Weights of a small CTC audio transcriber.
Model: norm batchnorm, activation relu.
Training: soap at rate 0.002, 21700 steps, batches of 128.
Data: trained on short read English sentences (LibriTTS-R), 106.7 epochs.
Rows from block 4, named by matrix and row number. Each number is 500 + 40 x the weight over its row's rms, rounded and kept within 0 to 999. All counts start at 0. Numbers have three digits each. After the name is the row's rms in percent of the matrix's.
# short0: shortcut pointwise conv, stride 2 (model.blocks.4.short.0.weight, 128x128x1), inputs 0-127
short0.37 107:433596428505547523505482490466501439497493499456533500534500457506516485489532505484569540542478518474444513468474452408589418490465466459459465520474506451536502431473511441580510446463470517524527461557543549449517508458494546545551515457505591499489520425547509506525461563535487482484497519491517435549443533462531447492441491521503494451456493502524477538526478494513471454420404
short0.38 110:558469493525501513516529507536514526510615487531494480446559572489536520528481501521501505552493550515458522470425503472527473544489485520462510498510465517450461551447529479540533468501487488469441462457493546438513503532620545435554478460544437474437583511517603455527403483508442474512453460522532489503482472424483500539492406538452505475467528464489460453523454498508514489424484
short0.39 092:417473407529537551430507549443466515493435539450482431461505490393477504510486478534517513418515506516496449545402462507517496544561535477405511507507527473511496475478523449525519522537482423554483579464501459539479461536460444488422453541446482487432535494519494460530529516493508446554517499541519520510521463500471518525504493501494430588465463521564520479537532464485510436472507
short0.40 088:495502461504467450499472517516503459569421500494463524589465511525444555447454492486520483508457447414559502484513416559568476558490591496494533491555505494501561538493570502523562463495494538449471510504537510487556567491387517577506536478559492545476530506508509451518457476512501513490427537504465505537484504535514511504554485501497470559463505460504494499541477475469451415421407
short0.41 097:466471536547468467431459491479499530468417522509445505505552539409538527444403532536539546451506534573496465542422528507469512481494416484498501483437463427498425434500520502497504472442477466524528538499513469504463531468578466483497463438475553510472511474531467550493442482492499447480469543522480460556514518506464564496515491468537510494513390542487400560549531471526506503485446
short0.42 097:516495437545459460461511482487497495492478464501444482421551537479480455500571427475471425548527493475447456513512487497441462483521549430487490503477493591492410568516466444512521467470510447455437499559484497526477480514440543499423499494515531466510442522516456571431537498547514550601538542452500464394537465522477535517455498532530456546534497532447513523451474564525484522492484
short0.43 111:483506430516479569593458537474492489435481493493554463453544450531481478486487423571509431519518516466540540548440476520532446537453467593468500505501439493543474561539515511505524524489518510557480487506476451502446547629501496512499479471466504448532500417589461463512507485429510500498504475414485490514444448421493479507477520474557502502571481491514515459565519530542478474450470
short0.44 119:408583506568597476543467572469526486506541488483469524496513522506491450500445561501529464513485447412527520482499447444473495604513476459464548484541495481423487496510469472538492500447436501522489511531483574481481454515495548499488512427499470465535549595538546602481518508453457470518526496496497481467487575464428476492410498463479541493476523456520466507496519452499419498495501
short0.45 105:479412494513446455433481495462530472473499374534472479467466507573547581503486529487535479473469542490447512486541545490608532484446490424391521500542485554476504532555462484559483535533502508512447476510513572513476505524453525554512557481471459508510458437501498447531456513490431523512442560457474477433442499496466464459524534483494523472503503457498507467517606491534494522477536
short0.46 096:510576491426546491514543500556430484570432520473519494542471464515460538480504552478492489514441490511506465493456421472467483527463502431523415424589465454472480566563530429595542471476541504484489448465446507519493519511463535532502561515553488515479483498473456512487525453519522542560486464494465491563515522531573475511453431455470548526534481491518416471503498523504549455415461
short0.47 106:395515477507496474471540499447488520542545530462524460454460464530517481448538557463492530507515479504519534506515505493579395532598484519505544504490521457472484601594554462525501430491531492543521515501475514428482558535555506482500496513524499483551505464427557526477490428509416498448505441491433523518504550522436441438514435463483492488525536545504490456513532487509438570447509
short0.48 093:533509518451446542523522465467476456504560575581443535513517502443511513433544500588549506490548560482482506474492433480538484533494457432580505538480489489465460509536541499503543467489458520495425545496490488547508545503424578525465430528411520487486439531533471546440458508475505530493489545473535467516519547438550481532509515457475551474384534493491503546508432486525462434463478
short0.49 120:427505510490535460479599464511460557433509464488462504533499468607509524480539439484501520522500540487507519425496468467504477548517503518424570496569479471474479563459532520497517494542534508465471536481520503490465551510502505510539441499508552606478568399509541511530508533519457520479518442462548467507480529471486488424488497419455551507503473525559447481460479502411460489400452
short0.50 094:498514581488563489507445521477484534517507448469525531541456503480428461513507446522479437490490489512453414532538481500521432477519579495489505432463515445498516459480516424470528477429541482514499507482520529507553526493527486444468474479597441505542521530438488455453526515522405455550536483536565510401506450556568510471480503475492476475526477486477613519424499430481482496470556
short0.51 114:572528504433512452530497541498449491561432518533504454458530572520416516484509526512583569531456564462511587478446498475534526541459459547460498550512498461424402555540532461446479513488519521541465466485518587443468550541506483479508484494505460512548480470420470507491477550508523558469503462507501437576480547486505458515554462484468486501446492538503516504489416467511529489425518
short0.52 089:567478513519481480513508509490490507524568533486502498386528439540510523460547511500472449524516457448563462463555539433446460490550442517461514468458447501466500509488457525541530433582539521494489457498494488395529419429484509536466577479432457490514499514536542517495485494461486561468521522527512539487533507608497505570491434452445482456529500417508434529509460518473541531488454
short0.53 102:516574497527486488495540550546477469504492511529530478439524468526472504551497564541423447500515509488502452485510529422518484540483480509369551547520458444497484497488559465515529516525497524469552470529431459499515492580479504540479535489446494567471411478508532497501534485447458469561435568495530412513511521454484425487576527497520479435441472548535562469437498406507472495475476
short0.54 097:490505406525546448548558492498516456518464504499464491451455474464419546483504457418472529455467492558441497511449512494463514488481464458455494521503508489437494504483552525477533431554528477527548428520576520451508486490491493534481525547456439477482425542399480449512464457453482483450523500545560590529579460541482377572483489483548506483515433488504448488492501489503504479505499
short0.55 104:523457499485457494526508510504479536493487561519414531514466557424531527488541530489528506452521476503523503474480468457500480560557430552485486454481448452516454465430360513501505547445554491519472522421505508386610514545486499509570477435447474511413485492519484513531466466457547509521492458461486532467484448470529502500494506485539492502456500500539465548500417580510474534552507
short0.56 100:515539496508493511453490407467431555529551505504480530498539464471520505502496560529540514424454580506467470502479496502488440505514503570630496537548493511499460463516469468464459525524453424579460474457516467484474409462483577476502518491434516502505492449517463533509465479479455501518512591509532493569479449505470508444550494455520447575392495503531531435520511443450491474512505
short0.57 089:521537538491429430483487514574570493511470427503511501512559486488483505530512440545449553598526523488471466445494541478468434509463531505472576408507499484469560506602504552530522498450480456540493551414452488445504488501477475470502550516515496504490540492452520451524475515452575544456507474537571526468495423471437509522507529413491491525411545486492500481512542513528483548443466
short0.58 089:476480479485529599489470504475492510523449553511536503447536499419523494478514392449408439481518501506498493471544571502504462455446521437459513497464432461485451456480486422486502504531531499510438544486487425484459477490514477486460441460518537559462518572479448457550541494493535523477530433489480470489571508447408504536544590494454480469504458445513494499450490550430532512537534
short0.59 098:432504515543490448521500537462497515520491497559480458556560466491493498451492502507531503550524539484503513514512515464483520485446512536459573482536432441445473409464450554492508553456456427572510484453519514480480563559480437482504555520494443551480495466507473477500489451495560529518491599496397415452494536464559504463521447478530499528420463526429509441553485441527537520514435
short0.60 092:556475450508499479425476512508443599585511487484531473464462494543501466457486578506487491434512578464427560433479518497510458432525506509495508468480489534485448533551575485546512508466481524519474446471454452428530540514394561547454539509476476504477537432494533512487476480462519508445484505457537480469488523507540509459518480508417500569564547536416432466523483543516485506456548
short0.61 095:463504512500510491514491513562477539466463484519496512417478453440545510534462488459570439523493460527435517533461514535487455462523539534453516516462459489489413470449519425461503522497422503528522517561512498504450460564537553526488449506510507514378507516488562493560519518411457418433453509472439544524551539541419522476511524508482444470525505547520552452506460504451559459455457
short0.62 105:446513481516445484496466423465475534473500445539547461513463493483490498447433498522468468523487448524526425468492491431493417516437522428405518512550511430518542619563610522547502516520464497584479500510499518482505526497509472472452492496431419533480507438570532523511473482515512500443475450468580460467462466484522500503527482510480505476574512519487518445505509484555563460493537
short0.63 103:500540491481469457513445493467504517488542491546504507481487447545458540482548487488462507469441486478467505460527475488561503465529501533410414480567522502444552524510422547517563521457527392492572460496482500508448528499474571477479496454466486470544555526441543535522462506480404475522557529489468484426447587428513454514471471506570496464508571548467472420485474517520503468428500
short0.64 105:558561535564422483499437457528464500491539548481554502478553500506455500525495549486520535489518582483514490513506512525543484496525466533502555519512496483481472441487519559437475510501481542593411511420492492425448504536487529521551451502521415582476484543576420573481524476516433494544539432473511495545493507464521500461466464531483535536494523492457499405463520488515419462428480
short0.65 092:432493508526532457492518539513472528537461583501501468449497465524542524552490531537462460508437545581519527445509463384526419517471524589509463494505435480428540511469491510447530527526431603533502559486516478477497527482474590514457452480485480547482502455550477548511527457526529498524498415500511545475481573508537466527454514484483492539581530511484513491490484453510488555411555
short0.66 102:526442474539509510441516482465443554509473596478500475510502482548462495476439509410481530539467503503570464477454465422538498444429495482518454440571521446512456495532489444504442550470521513489479486491482507443522515496492525473600470500530498490535478466480471540508489450585471476439464494453561443498501563384510491517517419455521555542471528495487506466567532486510495460418545
short0.67 107:477510492481480449514430493499492418517566554460419473488516470628513542440472499526487489496464492519491519542455483499531479465454531528466512560476480474480568454468561478513550492493484413414484547495516464459513501521470462515498524457528445546538418503544584530511496552494558498537427524422518536493536549439554426555497508546414496517460434492511493489522508453485523530484457
short0.68 107:487495460492455438397481512467525579512512530497459492493502493465505534519473425521509478495503489457443460524511399497512527492431493496500516439491542455474434584526592511528556514533446529482436485464512490541522563505478499521493453501487496500430490473520607498491432436507452542457495511511546449509496579526533516504451433462481461538553453481482511591484523506557470448452575
short0.69 102:510402537511501516500536495524535460456452439402497496465395503487547488471473432441470534542489576483485453493496472490476481455443563484496514520422550529453474586486482462524471453481545488519459510525458540538470460530568457460496500514501487480441492492524550459528520547484501521552504403452472552489582519461398511501528470502497496523458533452456538561426503534537538494487527
short0.70 106:429496520477525478584538478534527511529509459549487463461544504500493465455495445454486549497495499501562489464499512486503418498536470450444541563533499498392500496432520466512507476482480491426527511557448458470427526430553483537506479497519502478509488538518538388435547515485481460556505473404550511540521435533472514446396471466535497467504504413471497539442497528452476493545545
short0.71 113:526435510478471393482518537436471506554433510444509424451487499453521557484518510535508468529502485418422502508496448531496491452423540525530502507530540524461554524346535488499525549469530499479467509451510475500458537417453547505532541483467450453514521485577532515503439553457498507527491545453493506513508493540460494517473523525506524488461502555533459514528540542602520432469466
short0.72 091:522544568499484481525547490551530390477502498506463470513495451457456536498539536560479489511538464478549464478566531442466462488488502539459533510458515476439528479497507553500511336430513471503487543523450500412507491514521455463484496434523542513518501477541537532525499491498467499472556542449546475505532509513416464443519446472525461464539481415516538551489439505478391523544486
short0.73 099:510542534461496510505499443485498514436476430521534464495480496505539486496548439442522464538531543517436544544451492502486479454462522460459477522388513504519526437552523481526438560456494500582481474537477435516457458557489525522427501498564534563497481502523464472543443525480450555465493478482533554463553548521545526454558492510450532510591493509539544424501567492537482466403432
short0.74 096:470476534470467493497480576500521437440442496550507508515529402463473441416484481548475472544540472469484491465556524527466462478397467434526502517469534514508437498503491533526446581417468526502536461557527418491513498512480457496512490507438513406539436499490455479497483516523490532484566536494514479423517454594480428540477533496474477556477531473548485488456536494547515451435468
short0.75 106:516551539493485436483505554451505519498512520520484525522492513441474577514568482482514490490514493464466469494489492456544479502462468551493540552514509437467563526502533527498564488498506530513493520449616458470437576469502460475430448439479485428463524514466439565479414518505455442539472563546477481455448523478442402487458466515423476452518508445463446447584494436479499481523503
short0.76 094:521484522454464457512527445527482528457471527548533481553433422518449511505471518510560509499568575494530474494474527467489480466491502537543543482493508547433498527427393521485534560511472480468514469523480518448500418459494448516485511515539476504505481496524560509458480517502544505493457569440539589430522405481549528567486519467471467574530529475509426453510492541409402524516475
short0.77 095:486464540481538563543438544500482528522513547538466520480457489411517502520514442481532485497491432486558492521457440504500500477500513512473524476455575506580468485463469463465495506497458500559501511575429471553482424505529435521443441475541473525498547439476487467486491547521447482475499505447441524426482464466469521415559476535477513382564513544546509487608457547452499540504512
short0.78 107:404520444488512476515510458430483483473521420590449444515503439542509479507481521519582471531565481521507524460531478528566519473462543468423544469546500534489561529498527484440542552540484534493465562466498506476452525451530499537543531487496547529513445405515559485518474465469432497552414534465515495463484524522556462509556489476572494444490531484495566463455564453459459484478540
short0.79 118:485475504485510440491545452518517522483514459486505474551507490504448488481506568550484439477494415545473551535489511472565462595452488574462457457490517456420422513559461561436494461546481511475532604453481512513497578526503453494461543510452486467538516438540474544468459468548471421580528557455537500460575588492550455526496493485487519500446486504526525445518496492522493501478462
short0.80 082:519452470490509483518520466530534432508468524517469468503488397477480530526487548545518514484561529495520419486470539530529468550514485507522464522510472475471457563529450434445483402534468534451485480529536432419482511378449496440447489498482447494453525527516475428529526484452506453505473482510492567525495460552530454446493491366509520471480495447566461510519427546543504491509509
short0.81 093:520558485531553427553527523519493555469497528522512519503482458531497504507496477608543446420519555504518488428511515514468451487568499524526501497486440467481511531460549494541530465539444462499482477471423543464560456463437448502515528500433516490498503494538502448423453559443486486419546575479444520495553424509558485508478504473520582502504555529472502522537395548452493526460453
short0.82 103:458527529516517445556544483513542514549564456449487566501515560477454520515514421464482516486437494539446454545519554464490467440478554498481492551433501490503484527478565411498473544453569435560474502522503399523529532515523448514485476449548519474464489515482537488461512552469518507505527500502463522432568537442487573568511484505509500485455437472474482505403477522514550512442402
short0.83 104:530469520580537495545520429473517538507532487524485492527379494569514533504524505512573474528497452476433458490457512474485479581445468538491424490448527471498453470541585520531565559468537450483501548467468473437461565484469538527469525500541533530457518534437504550494465495488466476491465592534540426438493515504529526505526461475488573493471438507517467477492456428488542450428471
short0.84 104:476553503467425500499474481559510483448484511507484419465510427504468470471497501460462413500523535486468487564508482451459422515471514515523512495547528553432477595538561524462525469488527543470415484545516469522526473558497465532489480515506530449479518524532453536480523407508551377456493471545472542522552454584475433523502511529544428480479494445535533503437523457428492499483507
short0.85 087:458447528555560451517536471517456509460475556529462468511476454496485505472495492444539569425525537481537532477519501433520505509546490452530482491394491525530471495565457507486558455568553577482504438433426395496554555464503467491500546422473527475581521426579501463474452469473484463483485513520548484452498435492461442466452495466526502551497511517499453489549488486489503517513557
short0.86 103:460447489495486544467482492499521499604453510505450509492484476542497503492505536538546473502472522536500448451488453449530486486419511474460482560519516499451537519481415451506562515612467552496470518504427470463516502570485546541473476571467558487476423423508579589509475449483504515583482437534501501514484513503451454535424527490455459473514507499430555457472568482531484527453530