{"dataset": "short read English sentences (LibriTTS-R)", "vocab_size": 32, "wave_channels": 96, "widths": [128, 128, 128, 128], "init": "trunc_normal_002", "eps": 1e-08, "max_precond_dim": 1024, "ema_decay": 0.999, "steps": 21700, "batch_size": 128, "epochs": 106.7, "final_lr_fraction": 0}
Rows from block 9, named by matrix and row number. Rows with one number belong to one channel. Each number is 50 + 10 x the weight over its row's rms, rounded and kept within 0 to 99. All counts start at 0. After the name is the row's rms in percent of the matrix's.
# convs0: first width-5 conv (model.blocks.9.convs.0.weight, 128x128x5), inputs 65-77, a 5 kernel for each
# convs1: second width-5 conv (model.blocks.9.convs.1.weight, 128x128x5, transposed), outputs 65-77, a 5 kernel for each
convs0.34 107:70 56 48 53 51 54 47 57 47 53 44 48 48 41 30 49 71 53 56 54 56 52 41 76 32 46 55 39 53 56 83 52 47 60 42 43 47 49 49 53 58 34 44 38 53 57 62 47 65 42 38 71 53 39 31 33 57 60 44 42 46 47 62 44 66
convs0.35 096:31 48 42 52 42 52 54 48 44 44 55 58 44 48 28 40 58 32 58 52 34 54 54 55 59 56 62 47 35 59 42 48 49 57 67 37 53 47 32 72 50 52 39 35 34 47 58 56 41 45 41 59 36 50 57 46 42 64 68 48 46 46 48 40 52
convs0.36 105:41 64 58 50 40 42 48 62 28 60 44 49 54 49 36 58 57 62 63 45 47 47 39 57 45 49 65 47 58 61 34 50 55 63 46 62 48 57 31 25 48 67 56 47 57 44 48 39 63 62 48 51 50 46 58 69 52 48 61 75 54 53 39 45 57
convs0.37 094:37 61 72 53 50 56 43 49 37 42 49 56 54 47 49 62 50 44 50 33 62 36 46 44 45 50 62 57 46 53 52 50 34 48 42 42 37 47 71 72 48 43 51 48 59 25 51 59 58 51 54 44 50 25 34 51 69 52 51 43 48 46 40 38 38
convs0.38 106:47 54 43 43 48 30 53 56 36 38 57 46 54 57 34 37 51 66 49 59 49 43 62 68 57 59 67 64 61 46 34 43 52 48 49 54 27 49 44 79 44 42 50 54 34 39 42 57 45 54 41 56 26 42 59 69 50 51 45 55 47 45 42 67 34
convs0.39 106:29 43 64 50 76 40 41 66 52 44 51 59 43 42 55 81 65 52 70 53 52 49 53 47 46 48 43 60 56 66 51 52 41 57 48 38 57 46 62 46 62 46 59 57 30 35 38 39 62 47 24 58 56 48 44 59 65 56 48 51 51 47 35 46 50
convs0.40 100:53 41 58 43 63 70 47 35 71 41 35 56 46 45 46 64 50 39 52 56 70 52 40 31 55 42 57 41 36 45 59 59 51 52 44 47 51 56 36 58 57 45 42 43 48 42 43 47 53 42 62 53 61 40 44 39 43 44 38 54 52 31 53 53 31
convs0.41 098:51 48 60 54 52 45 47 63 66 66 57 31 36 51 44 59 53 30 35 44 44 51 48 38 32 43 56 74 53 45 36 36 46 51 44 58 40 26 61 49 35 36 54 48 37 58 30 53 40 57 66 59 52 36 64 50 56 65 51 48 58 44 64 36 36
convs0.42 100:45 41 43 49 56 48 45 19 40 86 48 50 63 44 39 46 55 61 58 49 50 46 50 52 58 44 65 42 58 64 40 44 40 61 58 52 53 41 56 46 38 48 59 69 31 40 48 43 62 47 33 54 58 45 34 48 72 36 37 52 47 49 52 65 45
convs0.43 098:55 29 57 46 34 41 42 59 52 59 36 58 55 58 53 45 58 65 63 50 50 56 52 43 47 50 52 50 39 42 39 50 56 40 53 40 42 58 52 44 48 60 43 45 55 45 52 24 56 44 42 62 66 52 42 44 52 46 44 65 37 46 44 53 45
convs0.44 100:48 52 50 58 52 39 46 38 62 44 53 56 64 42 64 41 40 47 54 50 78 56 32 47 53 52 55 46 45 55 45 55 57 47 43 61 49 51 45 53 56 44 37 41 26 50 45 38 39 29 20 41 38 55 60 53 33 57 52 50 58 51 51 46 38
convs0.45 101:56 53 57 59 44 52 66 44 65 55 51 55 45 51 54 63 55 46 42 43 42 31 79 55 36 51 47 45 56 34 53 45 50 61 43 51 50 42 57 47 58 51 35 23 56 55 47 46 42 48 49 56 51 50 46 57 30 55 50 69 47 55 41 62 47
convs0.46 099:46 51 47 42 47 57 47 35 60 61 60 40 57 39 38 46 55 46 40 58 38 51 48 53 61 59 51 52 54 50 47 57 46 56 55 64 68 58 42 54 48 41 68 26 40 42 42 61 56 37 48 40 60 49 39 61 39 52 44 53 57 43 46 48 67
convs0.47 100:28 52 50 45 55 55 56 50 48 45 48 34 38 53 45 34 38 44 55 52 46 55 57 58 55 52 61 43 62 42 51 49 42 58 50 52 47 54 65 51 50 38 50 49 60 44 42 31 54 60 60 53 63 55 51 62 45 44 55 71 61 66 55 40 52
convs0.48 102:52 46 40 49 64 53 73 54 35 31 44 52 36 41 51 51 45 67 48 66 42 54 54 59 48 49 47 57 58 69 31 35 41 58 46 57 55 58 51 37 53 44 57 48 58 66 55 53 47 64 31 48 55 55 70 74 41 52 56 59 52 58 41 38 41
convs0.49 095:55 39 47 35 36 50 54 37 49 55 60 51 54 46 47 43 35 42 62 41 35 26 43 58 48 57 48 59 51 47 35 43 57 43 51 30 58 39 66 48 48 35 62 66 58 55 30 42 51 18 55 58 44 38 45 67 52 38 64 48 47 56 56 43 60
convs0.50 097:34 48 47 54 42 44 47 58 48 49 63 37 49 41 32 73 68 58 54 43 60 54 58 48 60 61 38 35 49 55 78 64 62 59 38 40 49 54 51 34 80 55 42 51 58 60 42 54 51 48 54 53 45 55 52 54 49 39 38 45 41 46 52 58 52
convs0.51 098:53 38 60 34 54 50 41 49 56 63 67 56 56 62 52 67 45 53 77 70 59 51 35 59 43 42 54 46 50 46 46 32 41 46 38 47 41 34 54 52 43 41 67 56 35 46 63 66 50 46 59 53 37 45 58 65 49 41 62 41 43 56 44 51 37
convs0.52 107:54 50 56 41 41 56 54 64 57 51 50 36 48 43 38 65 36 38 46 61 45 43 64 43 49 48 78 46 52 60 54 45 39 29 45 65 58 36 47 59 39 50 32 56 65 58 73 33 53 29 59 57 60 64 43 57 51 32 44 56 37 44 57 70 45
convs0.53 103:50 57 35 44 36 52 58 63 49 49 42 43 57 58 62 35 52 42 53 51 41 63 46 65 73 33 47 49 54 47 54 31 45 40 40 42 28 48 57 52 52 44 64 33 37 60 43 46 60 53 48 29 61 55 45 29 46 47 46 47 42 53 39 62 55
convs0.54 099:60 49 44 39 64 36 54 24 58 66 52 59 58 51 52 43 49 56 49 61 53 59 36 43 63 41 48 52 55 34 61 49 48 43 53 52 40 57 38 37 45 56 63 57 61 72 52 55 39 63 49 44 41 43 46 39 34 56 51 46 26 49 59 55 40
convs0.55 110:62 51 40 49 36 30 67 56 27 51 49 42 42 48 57 38 57 69 58 51 49 50 59 67 59 59 45 54 51 43 51 40 52 52 67 47 51 43 56 46 49 51 28 61 63 56 38 44 53 44 41 49 24 34 78 51 47 51 55 40 57 44 61 23 44
convs0.56 096:59 33 46 55 52 26 46 64 46 53 35 33 33 83 45 52 49 68 43 60 47 42 35 44 52 52 53 51 49 52 47 48 67 42 50 44 36 51 56 49 52 37 66 53 43 48 54 51 71 62 47 45 45 45 42 41 50 32 45 45 55 57 50 42 51
convs0.57 089:52 26 46 42 33 49 52 61 47 60 36 42 41 77 54 49 51 50 27 49 52 52 59 58 48 44 36 68 59 35 50 50 50 43 53 44 52 42 59 64 50 36 66 37 47 33 54 46 53 67 63 39 59 48 69 43 49 31 50 46 52 32 38 55 49
convs1.34 100:48 52 45 64 43 50 49 61 25 62 43 46 54 57 59 63 45 44 32 65 51 47 55 74 44 52 53 39 43 37 51 45 77 53 57 50 51 48 56 46 43 61 55 61 43 47 32 37 43 46 47 52 74 48 59 62 48 60 67 72 63 47 41 51 50
convs1.35 102:49 60 51 51 57 53 56 50 44 57 63 50 57 53 69 51 32 45 70 49 60 60 47 60 36 46 46 51 54 54 23 35 51 47 49 64 63 63 65 55 50 62 35 52 44 34 47 60 58 53 42 42 35 42 56 57 47 62 36 52 49 45 53 68 66
convs1.36 097:30 46 56 56 52 32 56 58 55 47 41 63 53 56 24 37 41 45 57 57 45 44 43 44 33 48 66 56 36 40 32 41 43 54 59 50 52 48 63 26 50 55 51 49 66 57 53 49 56 38 37 44 73 50 67 55 39 43 57 44 54 53 42 48 45
convs1.37 092:47 26 48 36 56 62 57 46 58 43 46 70 58 45 39 58 59 47 31 12 57 56 44 24 29 37 48 53 56 46 46 56 72 61 36 55 32 35 52 60 39 62 53 61 64 53 66 44 45 60 39 44 29 55 45 35 53 48 66 57 47 47 36 50 43
convs1.38 102:39 44 55 59 47 54 57 50 42 38 28 59 57 47 63 36 71 48 44 52 39 41 56 67 72 48 48 50 57 49 55 65 38 59 59 51 54 40 59 35 41 57 66 49 47 46 64 39 48 44 63 67 34 66 34 44 43 50 36 62 47 63 52 51 50
convs1.39 098:37 44 49 71 51 42 31 42 49 67 45 50 43 43 42 53 44 32 42 41 29 69 56 66 53 56 54 47 56 32 49 53 49 58 51 40 52 59 48 59 60 57 58 66 65 36 50 57 49 55 51 64 58 44 49 38 42 39 52 58 61 43 28 67 70
convs1.40 105:48 56 63 54 44 64 40 68 58 26 37 32 62 55 65 79 38 57 42 38 51 42 53 53 44 45 40 45 55 48 61 38 57 50 50 61 69 52 52 47 47 44 43 59 48 58 45 55 55 73 39 61 64 53 40 51 48 45 40 44 59 50 53 25 48
convs1.41 095:36 60 46 60 68 49 40 49 68 73 49 31 58 43 44 54 67 54 60 45 50 46 47 49 64 52 41 54 52 48 30 25 27 26 57 52 58 42 43 45 50 27 46 60 61 47 36 44 40 47 60 60 64 52 60 66 62 55 61 53 38 47 56 38 34
convs1.42 100:48 44 29 41 38 45 40 65 46 41 48 72 41 45 47 44 39 62 52 46 44 39 63 67 50 67 45 40 61 46 37 55 51 57 38 58 49 48 47 49 47 38 34 52 61 50 48 39 55 55 34 56 61 45 31 48 50 58 58 35 48 67 56 59 61
convs1.43 102:49 61 46 51 63 48 56 48 61 59 46 46 52 38 76 43 55 51 67 74 61 51 44 49 34 55 62 37 42 58 47 50 49 45 63 76 47 56 43 47 50 43 41 30 61 55 34 47 46 50 52 61 66 48 46 44 46 55 55 65 63 57 59 59 50
convs1.44 101:61 35 31 44 47 68 29 54 60 51 48 44 44 50 64 53 46 51 50 57 57 43 55 52 44 45 52 45 46 34 49 69 58 43 57 43 57 51 63 49 42 45 50 39 46 49 58 58 46 38 34 55 44 63 58 47 52 33 48 17 36 43 62 49 57
convs1.45 108:32 45 50 44 57 51 39 57 65 27 44 52 52 36 55 39 58 44 34 44 45 51 52 62 52 40 73 52 58 46 41 54 53 86 59 50 30 60 52 41 46 72 54 41 49 54 46 71 53 35 69 45 59 45 40 54 54 61 32 56 35 72 50 57 56
convs1.46 105:40 64 52 43 51 52 36 41 45 46 70 20 51 52 43 51 55 42 40 49 45 66 59 43 44 49 42 60 61 61 55 70 52 47 60 29 65 56 48 46 44 89 26 57 41 55 60 57 54 48 57 64 43 63 48 52 36 54 71 43 65 53 43 62 47
convs1.47 100:36 58 49 31 41 36 47 46 52 61 54 45 55 49 45 57 38 40 53 51 33 65 65 52 59 39 66 36 55 62 56 61 51 52 45 57 57 37 58 28 44 53 53 76 41 32 57 48 40 60 66 56 52 34 43 69 59 38 38 47 54 47 55 57 62
convs1.48 098:24 53 57 30 36 36 49 33 30 49 53 56 44 53 47 43 43 36 42 32 46 55 49 35 64 28 44 45 30 64 36 49 39 36 61 40 51 45 37 45 60 43 50 22 55 53 46 59 51 35 67 57 41 64 44 36 46 63 40 69 44 45 48 54 54
convs1.49 098:61 44 49 51 51 56 47 70 58 41 57 52 54 57 45 59 44 54 58 32 58 34 36 46 40 49 47 34 39 36 59 48 40 43 50 41 58 47 50 50 45 30 44 42 51 57 63 28 55 57 65 51 49 55 47 36 46 42 60 59 54 53 42 34 47
convs1.50 096:61 48 60 60 57 52 58 39 52 37 55 53 38 56 36 70 64 50 55 42 44 60 56 57 51 49 50 36 46 36 51 61 44 37 51 66 63 45 63 47 43 26 49 52 44 55 42 45 47 33 61 55 48 43 50 42 36 32 64 47 47 63 68 45 56
convs1.51 104:55 50 42 60 46 38 33 68 56 60 54 44 44 48 49 50 34 37 43 58 43 54 57 52 50 47 46 42 66 55 39 72 49 56 39 67 57 44 51 52 59 35 47 60 65 40 54 42 28 37 55 45 36 59 58 42 62 60 50 50 45 47 46 57 50
convs1.52 101:48 62 73 63 51 63 39 60 22 51 34 42 43 45 52 45 55 41 56 64 53 46 48 61 49 45 43 50 52 44 50 41 52 42 52 45 45 60 45 49 53 39 60 48 49 59 39 56 47 66 64 60 47 46 59 60 43 52 67 43 46 54 55 61 47
convs1.53 099:55 50 37 50 57 51 52 46 41 50 51 41 41 49 44 51 55 55 53 55 31 38 41 58 35 55 50 41 54 65 49 41 65 56 48 47 48 51 36 55 50 57 54 66 48 53 44 47 43 45 36 57 57 42 55 42 35 57 48 43 46 36 29 45 42
convs1.54 104:48 68 49 38 50 46 33 66 43 47 55 55 50 47 41 47 61 31 70 59 43 49 57 43 46 36 48 57 63 34 41 45 51 45 38 53 56 43 70 44 37 52 51 44 63 43 38 36 50 40 37 59 38 49 64 58 53 59 62 40 45 40 38 49 36
convs1.55 112:57 42 41 70 47 55 42 49 58 35 56 47 55 39 49 53 55 74 52 58 48 50 30 45 55 56 51 49 56 48 45 61 55 56 40 40 55 41 51 52 58 51 62 60 36 46 51 52 61 42 64 51 78 80 37 48 45 39 56 50 43 44 65 47 50
convs1.56 096:41 57 36 67 51 45 48 38 29 45 43 47 46 66 66 57 54 47 48 38 43 51 47 52 47 25 42 66 62 64 79 52 46 56 51 46 53 47 47 61 51 63 24 54 43 47 42 40 48 47 34 51 39 43 39 46 50 55 71 45 54 64 58 41 57
convs1.57 093:58 48 64 61 61 73 48 43 50 44 53 47 49 54 69 52 56 47 49 55 49 45 29 50 53 63 63 49 36 38 42 34 45 56 30 51 35 57 41 63 60 60 39 49 38 59 36 50 45 28 53 35 37 45 44 38 51 35 52 74 49 62 54 59 62